Rows from block 3 of the audio encoder, named by matrix and row number. Each number is 128 + 32 x the weight over the matrix's rms, rounded and kept within 0 to 255. All counts start at 0. Numbers have three digits each.
# short1: shortcut pointwise conv (encoder.blocks.3.short.1.weight, 256x128x1x1), inputs 0-127
short1.124:124165135121172099152121170103112128103210156162088137082132118135068079069103138131111144121141114132160153139126145095171141159128089108114127136134158117118104142121070139112071075096129137072065162077109119178225131132128126102138196183133157094154173134141080127139124122094117144153121132112196123138157098134126114108097095159088116135083132115185122149152143156137130066127125
short1.125:145133123104143131092127138099082170133152106086093063082111102128118118107210107127217081173147166152117173119158171052066152127168124165143133137121194124184092130026155167094093139103083126105126174141121165195096178118123119143114145123133097140118071134098120128115097163129159122058227135088141163157097120106113130126095153074108140144195167127115093170135131138125151140072107
short1.126:147067129086140135134116170124119108138120134134172085191176126120142130160124102118064066116159129192100114118168108115087102161224077125113140130122095122104075072112158109127142144118106081098156081076130173170118129165082178147103114150168121102072133087155156126137103117188085121125101138100170128127129141098121158162132146150104135132130122108171167119090040196159123120149147
short1.127:119074100147118096128121133131145106102126124132167152100171091168107129155126140100131128126079128151131078255104146147134097201127125121088168102123148131090213113115119144109115118142140155158126098125118128148129183096138127162154102124086090104108130252041145089100184108102107130109116079148066126123089151159048082098106140085162118181162166141136147121126104144146068035090130
short1.128:128109137178141214108135140177175144135124079172012200155160122100119116133083153140152154120135148059130189165111099146226091075132173115050136133159058065127151132124081132137112153130085107063103121123161132206184187116109083135196127080121133177052198119091063093140110137135131110139160119123067137081121107094097078112098154126168125114122102197143153100148230129212127088092111
short1.129:162113140148136147110133115121123226125132119173163177106091145134167128090106134080137180107130177107176129122103133192137135101120214202077152113109077104108089134102110127173112103163119139135113151110134127070198177090162162141083109136123112154110137127140091144091136097144123115150122076130076130122057128069102135142135129123091121078163119104086133087162189172150107078104129
short1.130:205129152084162107154108181092133125065141168143139138147165169175129149118105139142140142137093064085170132132126099090146209124111114128126128105094136138142136178152108094130118163112187133140134132135119124134137149115098133154166106146191128120072170119180129191098070086095132105127136127133099143067131081124129095173127146160144061155153127129069164112129122113182126183202110
short1.131:087135159135117136130141103145130153097106108076084111059125142129123113128077130101140127141178114144236123159096166114106126141136188133072126138105133106126167127164142158127105115158094130105190136097092138150100124102114125130126127104124087116087091126110145119177102155130151121149133124138167156192133153133113150106107177188142098173137133101121122153077127096104115096129211
short1.132:120092149108130172119162167156128140118188126161183191121156137126129079161130140116073137120106173104153191133144102137104137098105148197138070128130083157099123142107169101071084081119110118096146111159255081106105178092164168096056092068087129140112114128093104093118167136114129132117109114076117124205038097080164140126204112078140152137103138143190128147104156196136121076233128
short1.133:120138105117125116094178139121146100114147119142114160091210117123139166132189100110094125123177116124109187085120099127132146164119180144046080032125123162137168142138107134095121118121055136103140124132131186133185206124103130171112097076162181142162208141173122133166145124165086130141237179202121121133186146132125102137157144077052179103101132147128198113126144106151173133171091
short1.134:165148178129125141102141112116112138096068069141099124145127148108123168111143151127119115163166112149183124132077118105120160133136133151124125150087103087119119095103125185127150123150180173103155133120069100118163147138117106136065053117141132133115107163163103094128134122093136122140098140103134132136165101090088111171061083157206105146154106145096128114119121119129102136133196
short1.135:108124127088127107087116097221079118129151118090138098154091162156133094094137091133186197143128104136129108103126121136117131119128135123127090109115083115116107058057138159129201137153201122127168144132124076063118083154093082126136136116145166120150115127082136121181112152102155052120097151047165166084145093150154110138098108167111113098144128186104125109144170164141137168088143
short1.136:159148114123147128164095099109104131171144101126105149127132094126102185177194116078123139129119105156130093175169148125127115114095160151135166112095125202151155099156081092179156115134100165080140158135208126122127125116169098168195088128159136135138145145133093105082118153086101118127120105171099141141081107136126102119118120110097112147082101136083158140128208130109103127105097
short1.137:157136031130136167073140092061136073174089106074110158179132070144131096149122130173095145089149163173125123069133113146205078112092138130082081124059106137116242127128165138109145143222157114090156092124090139156125117149141142126101110138051134061173122173117098184102147189126113162084148152116104105155142145137160113125096105154162136108102184147153185083135128115151123132126111
short1.138:129085128131155165125186118255145139112094092185172102110108176138165156140131072101138133112182171186117126112137143135064105129198146121164149126125077123119099128145074119108090117176111143112144115161139105104121195132182119122148072117135098051156211110182148125118100130088129127159128111106082101098129138068123163123106150134117185103122112123147142133107165130124108168101141
short1.139:095119082164189223125149161094143149152156196087120155123164095095189177134140129135184106133158111155112131130134131125187187112128138177138098136118112152070124135134185128141204104145127123151128159094104096111043154118133107144089158167153103092172136114137133155141139076106092113080179122139172145132129132088137117161070182136132121123100121143151112132127102141175156099115067
short1.140:103180081118158146099127085146144113195132115123090126122142076130162120151122138129116118086123117157099148146117195101134120163092139137133112128135143167121113084134124117255162107159129105161159162136106076180118067074193139121115118155104136105151125146125117078128103138142082110105181143180095120135091165108122105094081164156156119164136157155058165136124074142128112113153083
short1.141:129174146147139135108137211117172104161136136147131164104128157114147165134142106168087154158139186131055192155134101141152129144163109079098108132121132129180146084133070085119173161144147103159114112133155169144144163147158142174082164146141103123177117103143086177134135083113131103126090141163143136147130098180080128111106135092149092122113103133149140121063104124126098190067180
short1.142:155178130121135168129135170181105078193198130125117156114066085101174133096143105153111108093171107142104109040120075134196138131094127116142075156154161123066071108111125129128156109095161099099178100130150126037130136163134160108131135077119131183120124130255109212142237136108143113149145087099130121130097178114214067136121088116140129190122124140147164136188112136082150255135159
short1.143:144099045108100093152184073134131154112130099193135127157062173113164139101129152131141087148132091114128076125120140132048123094124122166147165140121174075122103094123143190136110161090128170203116132154101183144117113192117113169139091148145094139146127100158112142192145068089152090187176147078117124126130134116161131109122128086130138126141158124147092089110112139118133139150135
short1.144:142140124085189143156118159134148133123175138175177114126147121006081110122129150124155129103103097141110123131156119068142127151134104098154169130136149130137161140130100133143158106171138139133137200092246103082159156115114125168194099144138159129107136133093112177147131139121095135090132133140169121132094130157102159158131096132130135162123134189142095140124216089130122125104119
short1.145:162157090132049122152086106108144133134096112107122110171091084125136163129153121113145150093181125149119077119077166153103118147151164139191220175157082122114130138133116131105163126135124087112183098084139115151088080106158090096123219155124145178090129150150140094171092175157145141118123109198131143132181124097110165125076115160134145160156152088136147187107134142153149107120117
short1.146:117120236120158138075107127084115224078103180113147118120138173155113227161176127131082153115060133061143135104070157111181132065106152104102107140158000103107143100133128096130110167130125151107109112255140180130125163197121106130143123150130124132163179089126147121197178169165127136068043118136108229120119146194087129128150144095112143130105051182132096108188089116125124123173156
short1.147:099132169151127133133041164134139101142154074069142115151118125067155130106128143096131113122189138094088164076129103142128138108174136125172088061112149124086115139162106061105081132123129140103121248104076109148148106088134119132081158154156109121101146104126146132129140100183201090133096118118102127123149183144111151151171136103195147118104121092142250076223123135118157158135203
short1.148:142136160145120113131062138130106164099164118098076111108127076160136184059129088128111095122086129084176121126120160085128131140101119148078065114109117149122144134122115118149126138137143146098136153186087173112120110116184106148151153127084073119132103161162134248171234107111143154140124107099151106049168134102171100075110121114077133124147145107131118153141122131158116218121193
short1.149:156119112132084133151207100085163064124182142126083119121140112137114095132161053118087122078121134097138150091133141120133104064125162136138070138078133109082183129157136120111067064169119184108139149143181159138142142108136142116110158086112118115102133138133126118180204130188104099105152055139180053066051191075067175139133131171136076087126248170126071120090200148177125074218152
short1.150:142102193055081116150127142133143106102119098075139134121109144198092132171132115150157121085142149126126185142111064143114132188117124094133183144170156166193066118159141114083149136092093117130117099094120182136157185167131107135077121154184150147141110173150138143178113171140129116171082127133155114083188142103144169145077132145167170237145123097126085175106130106109144068066136
short1.151:122111143124147096104126097134112122130120141164103102116141102127125080199085116093085127139167137074222127125154116118116148130139110127103132104131157129200108127139097116088168139148129130128115100125116124131123102130164163137052157132171122152126155130147125105134153169108155146138145097135098156189142153080119108118160138152129104186153131114108138143099111141138152120143131
short1.152:119187121144175156102219121130117183164094151072061145104093199153123146145111218141115134130132102122112110109144114129125130158128128101094117128119161127120127152118123101107121106158188126149149188095122115109108122091159176144109134114140108185113106121104108178108136131161142107158159156180100163094149086143179127110169164120145161159143149184191128074136118170115143133134169
short1.153:158221118120085138145138084118098159147124127152125084107129132171106156093100157143139109143139108148113124118078116134129223121184140117134086175123125139132097094191137157153129132126158137201156092093084142209128124091201100105058128116156157224192123102135135140103102164161152132148140136097203077122126090143117149111072092203157127079156115192115146122091153134141151136191168
short1.154:095156072104123115112149118175085176107192089131127103105105148139096088082144117144131157177134218123101134146105088125134178175144134123145158107131122123151165110157079041131139155159153165127121117110098137184101179096175105127108139183125167067139129212112044127189174150110161081100141159156176139099152158128134120169120112105089159125090104119132097135150090159129143103160114
short1.155:100084120115138119104150171126111133146145089176091033069123170121143174140151102129228040128125074083166176155096156040141137129138129134194121115160190126116154130062139173102162093171140130113111148141145222155173123146129163121052170153138097083133165105080121101132079147107132129108113134128129104188063118002130085087115145126177127157164048127140147142096115111138155089031111
short1.156:132133127130098099131145124163150128120138075131116111134198163179123065117086134128142067147141119069137127139113117128156106074102074192116129131144176134108147125119109137075111150132105140152156120149160140165156111133129137111113104142127115128131188168137137126151145099095154100151160133114121126124155097118138111147089112111168115204113127142123209125176126142178115172131192
short1.157:142159136143110146123116131039118132102132120148090197175159106132117118133151070141085090125134132090104151138149135144162062160151097111126141127119112098181142129139134127143100083089104041149086133080153130095137175087139091146133115108171126094148172106216081144142116133122013102140101171176159152103132129114143132135122132102119133187072139144183110142092087095125133147141111
short1.158:135129130119128122251124085154124085128105102123113134186119083132149123084131125113135144106123133114102105164118076122114109113128106128130124129156148150077179154138122130087128101109099102150108128133078114137153153100115130115076133161138118148117132151155100107143158081098118135101126156144119117092160198150182165151131133113134147166128153113088169097136141141150153092115104
short1.159:109109094117117179148168095214134054091120169126116074161111085115134118118102171127044104182121139137178116097095115115064118152099179082137143095098130081099110144140122121133218119127149121158155143028119204098187141151217157101086118110135115122094131093127126180116131105138176053152117143120049085200128145130176113110185159161127157115154132179146094130124166106153157129175132
short1.160:193119100157106206127060094148140135085103155120122134130104120132139127093196138096128135133179092145079134175126156135120146124100133138129155123077117140098143177105112131147179211103131112190043142137110114139158157099127124134145178122138162093097131150123129143090073165093129069159063137112120102108108123124152128099163125127131121119101143111163135138108099071107229054137117
short1.161:128150101040111104117162161091141113100093138116134148095125083144141127132161176149120166180196102090109186113137092131118091129136132119130102118161163122255135148152156156127154118108113156160168136092173108133139075052107095099052123119155069129053113137125086124142124114109086235199174061255140253153130109203087139149122085154115128134117137122112132085145125115090199137100137
short1.162:095216119147162128150175137116116095088081091137119091174170142139204184095138131114188091115079162131166132120150143180141147125126175126103108107140102060155116116105123097131096071120071169132170173103140108112141103133070087161125157170051125137112181177132151120118115163106140123143088036210069096125121171135160098135097130088112172066134124117194107121110101176101164059106145
short1.163:144132121140144123175154137102112162110149131160070114158196060119156142105061127147123153149066070133112139120124118112130150090142144110106127091097131095097100133128112119126120199167157135093132099189197117098135067185138130111103157126120136135138123133116140085136127150128134134134149107128163113148171135165116101141135134114129127098079145175117163054113140107159067105114114
short1.164:194138124109106156146119124129184116089123171137121121120137082144122140100156115105152190117120198108186128146126131137126103128124080104135071145098102094119106131103106149174139095092138074099169091131131111111183183139141110123040102154115072101055135197106102145130138116102103121167174138149196124185099089130130134064121107127127092095139107177127140131108161049112108202107178
short1.165:136083086092071131151113157184097165121103101140142143150136092091155072126139099086187144143141169120149136100084105093064156121076105123130113099115224140110129146147136128122175160081185137161119111136121190165092086185120165123128174102159116138119112156166152121207164119182129097200135176097157158140151151092179160137124100154171169089135146117114085129120145150130108094152145
short1.166:125114132183138137094114100114129132128122128182132171156119130126130182139147111173171100137137122141105110135131108128132116125093182157131110122170130135100107123126097082116122132111113124134152065111119122128154140118138096101127090135087108138124145161114127113139162152093127137140110160168123152162161115098080118168115121117148149125131111135153180151149147125128080161128183
short1.167:139146070131129128070116200121139207084094135121114055107164101117134125130229119133157120118112067117157152124123135111124147116151129104164078133117207112183094157126112190149132155069180148188133113137135255139152094164137142095076187096126163167104158117103063093238139143170121103144111085138122158178163127182170124107062180105144115145119065079110212140152115153111126091179061
short1.168:232191143142129158104159090125110152149078105133048090126161124094132155185133158080129063056099105138127137142149112116142120121148151165161140135147104199090120122166154138183148129158063132125079101123057089129135076057182117179142159160130100095184132107172136091104116074114147119158101179091089114123162247111077093103083158123133134094185143207059130120129117130145109145202062
short1.169:073126158136161125130088115125124076069099103080111056104130117163081121114130107052135167115189098101132126102136196110197130152138094121166136050148143090102155125127117108103104129167077121181135141150114116126147150095143123080094137118121098101112089183128100134137137159115074116119093110140153127135141089102136093135167152179143073104119137125139154164229159146146121157098150
short1.170:171187096143166063146123100107139144158114120171102160108118108134146108159134122126077130129113122136090159108046145169091129131121126131100146132185154171140193128118109145138130146100160129142118144075215156199125094113100123137131100140080104176113122070155170080120076155152132098122062141053177141103141128140102143096119133109120131124122135125112142086171104128084118074150152
short1.171:068134148210122167136118063125096132135024151148073132075061117108125134188098091075119114147121115157081163122125168078150098106151120171151100113099129095127119134154142143113167123154024190079125068167107150080105141158110138129074126147156092133144135126222105093125127118166111123129142175169103103154134143127124169061135226105146171129083110105089141132096122089106201087133134
short1.172:086142122135153140099127118114139099138168122154097111176096131119109114150160174080175127111133110129110100088106141120117129092124115173103110125119134155114182117114151121218145097138090125093136150102191105125157134110156122238142134122112080178176078144162125128189116120130145160100100143156131131091145156154118108151092143126135127122133144119110099109108121180052100125141131
short1.173:098128120116110138092139169144141147129176129169159127097158129132121092095115184101126117161102162138191117188114148138255136095119101124172115234097107133143155137093146171111115127155142137189039140088140115084068094106122078153117117137086149097118143090123095111149112081187120115041128124039169123130109143108146123182140130117160079099145134117074136124135112124110127087098100
short1.174:117172131107098115117130126038120211128141122105125087128103093154118158133145143164112124083127186175143142155158076083181130179132177175185098151122090109067179122086133152106123164131110163130123116110120137096048111126120099132148127024090107132138136162140148103119092091156098135137108130123134098113124121063130188138144109198165143078102097092141089137118121092122128144142155
short1.175:175140165093106162191100144166130123120127113074149129131144147196107103090130080141090155131113082095167109071126110176155130149112123122142107090189109138091133109130072136114096118149110094069147159185145144138133143104188153096114131118141109106089117190134132133179151129158135136139068081086171166133135164146126131141111159115141134128108118122103160128142120121143150195125136
short1.176:105134141151164124106105089094095115138142121129117173128153119102141164125172089104117121190133105129103143144107130137102106091115117125135107155108136114087078099136117168101140111132130145104161139211124113112113074181133090146145076111116129153099089128098117178195081124133122139171155110090133062120074059099144121117158159136125131141120161130144144145150138101148106123082121
short1.177:155176122133097139080142141122153122132126159113105081125187137164109108084198159130121164119218105143134210148108161147105157105139233136166154153144133107171094148196120157135104191106099143121131101167123139122069120125108171116117135138130170198172130092130124115176098104138138102090143124166092087137127130133157147108117134109129139190150101068130165099129144108135125123056122
short1.178:125059150176113131137152144096106150161078122120092084110109138150141120145122112096182135155127126119075152126107125141152149202154128160118093140112112144127118093106082147124153111135248126153149113147128087150135116179100165158134091113112105128092111086128140127113095125158132122115094116103189168123093140124172105153128150131106059076058064101157169083149117148130172080133125
short1.179:138126122131153176107072134118134138165115111129124145094111175142157131122135121116128119161172115145128179123133120114109132124149124132059132126137176137086138166116110138097110130106097140081109136148165083121160000126078107147118142131109102153135127137138133137105132121166133121238183132098209099075136115100130114179211136127124094147163170142107136094107125174101105128070098
short1.180:064135095135108105154125142127099129122189146146075121137150055126104222113166146110106114156117118230144099068079184127107134104171056123127113107110142157126154183144055133105131142120142142149135213081109105145104074127242143161096148144082136132131126061125080154113119179121144170118124125125090105152132119170163235150121064105129125093185152135043115189120132084093146140155149
short1.181:108114139162188146121100186207145117115133191126157102054136135119153103111177121137061153084165098141080158138133118154141160145175152105125085130161122151120162126136083098116106241121151118154117116098169070151171170131125093160127169066135161106212145146170121136092123119144097113158100113126168049107139088181076148129138179124166161111149083073160128093139192133131119128144079
short1.182:179084178148168113185112099117093088085112114163091065127060112092203132143108096118094136069060191122097132128145224188144110145113196078159164215131061100157137102162173096163135130143097145149086184145117116180128061062117130101145105104167077133128086159187117108165151145115152097144119113122058097158133197145167105203126163127114099091133137101149041119163154186097155159115167
short1.183:156121137175109116127128127071117095164158163106122164105108138184125125134092128122144123146087146108136143149115138083120128174128129116124216159140108091132078111168166135114113150061111097126114122123134140170059181114130124153191116129098152113158212081172101108126130043135146101168100123137132113115188090158178155146139159119137149086108163096121127083157158171139133141130076
short1.184:158154135140152150126140158049039143124082124110163077152123111133155163093134126092124141115140133187139115137180143169093128121165180145120189117103126135198052120156144151160151126120151156136145135154125113130103119100121130112161146204122116126115135110169060170049166090224131141131086143104132133071176155174130080094142144131053154154134123086075149169104196133168189180117172
short1.185:116132135136162118146179126114083131112179135190106132129140140094100042109152097147109135117159090111146166107137143144221100114122092077239140245155175097143130127131077153131142103116144148111113175083182095111106082139133100107147147144103103111092117153067185119117141133142149148045145106126175077155094122121206126118207135130147094121178115146085127119118125130128130080136119
short1.186:085093122160123133124120100162104154090108140162174131211131057132180054119122127137140131075173182111141212145120133136075120154140040124185155152103091140199119230147129152098161193128189114155064096150140157147161173150105096130110152106128124194199139141162161156080114148114125080161138124120091139121136138173082115150060200164169108108137091096146109118127138092096075155134135
short1.187:139125100152122089140146109125094141168170133126087113120138080132121204137161130130112121105128130124129152108134109127096136130134149128106164065067237153140136118163128117132111152145061124148127068251102210146115089216123153145130101110133151092083155125114095136108134097105160141158138087117143097088071126146144127154132133091170129163162110104147148150143108134113106131079088
short1.188:107147132185133139128124105148112198141148094121168102156109139129139165139157114110134112148145122130149108125110172125134168127091175077087128130107240096150167072095159074129109123102097065091118123199096116134093140135121127148145121101159139144089145117139130167191133143128127103216170111064106167134108130158135127101113183123145055090147113152140093120138087147099124127094095
short1.189:170112149118101145078115117137141150105107099118141226153048218206077142107156131093146124120098161085085182134119110191072145127123140121111157124123096212126156135135143127115157150154105147090128154101118114117155091120112137152150118157162093113136120233058103149138180103176137167132125075125170097094142130177156078110126143093118108129134176109068161087094100122132131160137152
short1.190:125128080148108144127135156085122144137116114205116126151131130116157181110171141099178119153125099128158138128125117161141086120096094139092142107106204137097083139079099233155135119085148140089118155139141030126107060130172118090133128168096114130156062153089161118119132138145139111202139107124126175162131107133125143118085148091150136144137144133158131078140133095121117119134096
short1.191:147146110131149164132156124116156187139170104062145120112110129135122129141207122138130087208164125134173207107162154139083141085099127134125129117165194115188107048072109215132120143066065111100145197169131131158083128124108161100128122145119135122137121144162095115107109112135094125121095135074115126085122098137136100123125143142140105137150198128130119115154109125091130157100104
short1.192:084128167075128092113135151138146139099139202155115127140089125099133143153050107116153125125088133097171151117136066117160169092115079148115056137137142070127143131118134145115116090110073174115113185120088117134074117131136147136105131167226126059096115119127106078117110138121109130115133115087119085144121128076112132074115137059145096136117074098092101117115080162129132134110191
short1.193:076147141239160048127112144087110119118112099129140138147098102128137176118082083120142065111100133140131141175153106158132107172151150128142124165160063140096117116152149111136103160133137071141152148125139159120129192194119109109218106147167099165151115131191138084149120161109118103086128116127169116169237087118134091133046182165164115130161115073109076149092082099114166138148094
short1.194:116116076084093133086174142142094129253126133115133122142099119103137076142113109121148097111102145131109130157084112146143129149100096075124130144099119132111143115121116157106154136133150123139131168128082104102130160130162161120134086171115120078133136136173170147196131112076132146097129119142148140133127132127136125109091162067087124130151167148129159073163133139187114128078140
short1.195:058109123122163124205185106152142128136173159128095118145119112137127169140177111129164116135139089130132148161151120100160102145120136097156127086126168165119138178138152102121060107149157159182125125134158099099136097156127138186122179119140159194131106152151171096149125094131124120119182120049143130140145101115153141108142108186063157175057068114180127138151255143142113137113084
short1.196:102126168132185055152099174147090125129150127129116079103100117119208100127153096121131154093098152103143149101145093120112087132163155119098102169128133126130191048117118065095107127149178089129125133164233164130128084166178146124089122153104120123127158136107075108156083131121087054100165152162111120120139141100124142138196162107104138103142101063169064073119122034099110169190238
short1.197:150148144114102063106132192114166099177142127134118157108142112173131141122105115128105137156145150113148124142132150133169103134111104147104129114159086138121102119123123120103106128123136138124145082126129115111089154149077170101080127175169189133152124110160144162148102152114123114111106119125105145117153103149168158104102161125088124167086157170144128123175089135167104129106185
short1.198:132208120120132171144137063130137073081128133108143104140089102142164136125114165092165139149140107090181146149086136104118123100096116168142105129216103102109123135127152172134133059128116086134121139117122117041120132121138086137119135075046072104100091218124183100132219082115125129142143138144110095090137072150122077106128125096133155086142123117174114129159128164153134044067136
short1.199:178147165092103098157092131163104162122096094111104105093138157097171130178111112180152098119170144110162149125131159129132117137091088150141144175136124113140129112144142153171144165133134128178143124119102124124151141163063147104110110132195121161076118141190155131113137161117136142134115112151118111112109095135100136176102122207147164178147135087139133125095070115085113169140166
short1.200:126145126037121120127097125118106140032134255060155135077162167075119138120169138102135156110125169120079123138129119097083158082121160168122210148113137165207143160114164107108129127129163143138165136164103100176168124067128105126131182108119131038089116088152086175070148098123120101155141131087201132144095106090130107104126143104113118140109134130136120096118113101159237165125133
short1.201:119126156122119117130073139136121093113153115104139131138108128168131119114086138143105128122165121134128141146119179101114109140160113141112136116136123125097077116125150126101148106131141246129120165136139117128131134147084128113094107106125102106144076087097139068133130165224108123103108168115158128123090119106118142109111157160106141113189109126124117150138155112151136110136255
short1.202:115125126069166146143123129077124126136154149149121117124139117106172131168122225130127102165123096092132188125149088179116155128132123136109123146108120138152124161107118135185116146132129148148149136123090103164134155123158157102127157093157151151207151108120242158109140128159128107149109150068110103150114149114133112102113146233109159092130173147204090096132127112152086176143119
short1.203:130162148125157164074148153161148127118133166120123150132157050062119160145156055105166169212184157125124151137172095086143135130125156116095095103160129130090099096117085118145095091093123113157136179105127151139166186137122129123127120111120177118118229107153134129136144079122089199104162116176168114122121101094147101119162165119121204136123053166163129111089148158138179143169110
short1.204:140165146127142128145126138180110130144120133150116152125163144126104133069118255164118113170103132104109153179128165154143126119132137137105094156145174116135136106147101190142135115132149101190113127101157112105123175115158118125113073127144124162169099082149099166156120176129134069109099094167134090128109110117148088158091157132120162103062147147131123135098129135170113132121126
short1.205:086110139123120114157115144106116136123236142202148106121132108174138070151125125189093158133057139131172119119119095133150206106124124111148119173106140104137191113154133110119125137130144156107146134094132125113128162133149122132135154189138147118129104139056092127126151084129121080130126119133163106136101156118120206112123117209122142124118138124106150069139156109170130122119102
short1.206:116122254149151090169136168134192081114121133082153077097111183153118185159078129174131109163074138091109210120105112089127132111126211127064102040143091096128134188106141141130133170162136115100127065123108167124029193116113159090101128159124149162135128138140137166105108146069103081078117242129129140067124067128100098130166150095075133123106217169187087140173122132124117233141103
short1.207:138142109129115145043100143108178142098116150129111135170134135143126122173145134142135209141112115122122110095182134164162121082130147136095149150087131125114140138119118139117112132105178095172171156137116126098103124114089126135153224085113090120099106228108170142130144107115155149144135133141123139158187143102126155099096099149215132122126131134130122121176078148226126179140148
short1.208:072188151113109097141097123111105107115106119122151100138155139072177196106131139135118142107084118124162123208121176104202149162125143143103108125162113124127104135147166099144099116154114129159101129111081132088122132158120126132091118129180192144096100066122090108138128120191107105152144066113154163176110167074108096130085135137127105130115125126126124143127100092134119113174100
short1.209:145166160129121126059092124136169140141115164130121051145167127141110099124142127070140074132114120114183149124137196141137151098184152134146172049074121112162057200118152155145136117109113136090098153091105114162247141115127156105195124140103118087119121101114108053115132080114108114213139115131166131182132146070160087150092122128130146105143116151121119199084138136156185138071106
short1.210:140131117122173130099080146093095067115060077091118115112111108133160126127082135136124124129111111119125144148127142094129136101133132149171088197133127187118120130166134102185107100174100111127102174111171121059128096108148148119128094133118121100161099150115133131102090127120092101123126101130152131104105110199120127152111178151078129132117146154100131175117137133088133170113123
short1.211:074137128102147137152104125136103142042113130144189157109152110144136107155094072130156170170106202171087094170159149111108110140127153150133140097186100154128163085146112149156096135123134068149186106132086122131145116126163152161138118155121158093146160122118117125095125075101145110085132116198163134106124168115126139092133158087103114126122162160148116147211135148106117147159193
short1.212:110105090146160122102105116081129131165102129124142068078161117141122085141169134145110115114108101173082162143117140096108113114111084119126126120156141137146136103130128118198171128144124138207100125108173098129147171123111124186147116128118137099071117125109112097130090167116074104145133110111096134152148127159113150147127156120091084129133132126102185149155160159111106172119115
short1.213:181165142185120203145117086155054149135141109209109080093147160121105175151141186145101176137103155128144128128125141160121142133150177126078132141129166153172119129118136123111131140123140127128062109107161085102111104076227087122130148141150158150120162169097135137161135126120146063086054145109130078099143134107117082171082142136153099102119145135082143123113064124114129186155116
short1.214:112192158121124163159119147177121123145144087196159133126133138108158146121204096124117153125067194139125150122115076136099157162140109100144131118112150169144058119123166115103127121108132073078176107108152084130116093114138116129025102181155081130110076059095092153147133130101090137090138061156151122114093114096152101115036202092103147131096150127157148124100125131179059204107255
short1.215:136129128202115112133160185133157098085096173146141122116078136122124080128129185140162150130111105058126064092194125098036163110093118085135104104109126139157139199148098158113115139150127145078135125100104060129095092166093130113179163127133116124154114112088129123118107117166120144120145130147178186088103156169130172137108109075143199126132126132112185135169148160122231128138109
short1.216:107124132046158151142127071105127029148216168126133107118082129105144120230167094143084093135125132137165130125209146182076183073083125143038139108114091129150125098125080099110137138129094119067130092160149163115053162255131141162077077129105151114177158191167133132135120119124132123169192187143164136154123114127120099082106077126133155125074255125128113133132103169129103123126159
short1.217:162141148133162132136154146130116116109108124117125171148124087112180065134067098088122143131138081127143070107140094107111155103141133115090130128160147080102075143105116108150131131148138118165125117129139094080147102146079130126121141095144119078125198128154097134096104148139145128146153060208149174137081108138113152128183120126066147114109122132139147044112161123116146154093041
short1.218:118154133167150130105145093119056112130189070180126125136162107132180079149182070128128173126143096115139090088080134132205123141100120164176133192100070136094143133134065168134085181132133120115106110140144140110127087123177073119225138173180197133098152126210149064067142136092116069121114159090135103151156130161202130114184135163165120156101122112096112129175092118082130172125126
short1.219:136137125156161115155106105155132125048205112152118093100122141105095142132163096120118130132130123139097147147173135167224126103115101090127109137155116142126165114105107080105092109169145133173133086159156128160171111102090144169185124130146160169143094187206117161108127127181124107115131122119120149084142148131150090144131111125150129156177145131123109166095106129131111119154217
short1.220:162122144116120047133132128113108119180093131124130132115126091175120079137092127113121142086076170147138122106115120130169115158118111141128093077136184101209136138162089134130118081077158147166118103085098125189106156168101116146148183171117111207078122079131102082163089144106124158122128112153103177148249117214101098161128109161195133095139127153146102145170102085112079098119135
short1.221:188057135120127131130121137122106122127151118120071168106213137116154220118152138122098189130134129138100194120087104144186106144081173115130139161112128174089108089103146162119134087111126071141099149186135092138133095071136202156096124127129149071132184143130133145121121137108122120112127137128088111098070083057151051134216145123133145167106151176124163122086174127143065153127077
short1.222:150139113082154181120147122107171144070104083132150098081131125123123064038172099120077162122167218126170061110126129132101101114124180119121131146114102133126087131143135086120162125154108117127175130109117125119150128082170125115157166152093128130116139147100094103192151154128141125122145106113182169101129203072099121119092125116062054106113134149145117181135119126109140148074177
short1.223:124119122148188093117134159136063162110174156135090167110100126129172081145158135142122133073139128111104207117125103167117091105123153127175125244129255079102166131088124191172136117132092126099132164152167028174093131119121125114120145134162149164105157095085088133116104112121160137150109083084107120141093132113138120120135133134144143136126112120098125122122133095128120155095122
short1.224:096127124144131116103104127116165206112128156123112125121103125118141123123125131112127137125134097159104109155128129074152133125070132080093136100128114150145127171125108157070160086123128164092155167131128137108121088147108160136104123125198082149157127110132153134116118133128162129100177119132124113146145128106153171136108129154101131187128137145120134150149151140130131124119135
short1.225:128138106153168150086104109110107119093099126122109091157145157146162143122122118107122087133130147125096149117108188101132145115110130094133114180103115177137149102137158100186137049097097101171137171104216110119108147119128128166134124069144077161145114124119141105161124102127132146147150135142088150139112162185145084077126163137138129086130181197099148132124072144141129133105115
short1.226:107133109255128132124110153174080147151160107140144123138067157135102129117091138129120112121144173135114084138112122130146139107095238132154111171080073159122075101101158098071108105137127139072125120163173145126125114095134059124188109183125126145095158113163116103119123115132183160099120128133097099121176121113173140207158112131130095083109126130148100136098154153154149147149142
short1.227:025134105144093105095127079127134137089130207144132115137094146085127169178132127110087138118129150149150154110127101103169123104125102086169115104112116165106118105138107144074165135163122159144149132125139084096120146127124145134121113114066131138106119099143139123146167162139139125105116119129121079153108081058148095134140168152100111131097137124145053138142136134141106131141192
short1.228:096113094089079179168127133133077143159097103087132167129123138080131087164158146057200111135120166127147101142144081082096155170105103113108101128135190132096146164132166069126084124084070119117120092176136255109092089221151103125132121150110134085115135120155100092206129096094147103134204177100173105113131084113124124174122104125166125129113148083145111137130133162150174154161107
short1.229:141160093141084132140165108149106181129161172167194162089130159104171078126111069165101178139180165151138086172112122134188129180171083154158174113118124140140146135170162129118124121136129094156114122125141170198165114135195127143121084103073108073165076147047114102180134146087196175101051180177141121111077115096148219124152163139100132188071110079129182103117106114104119149071119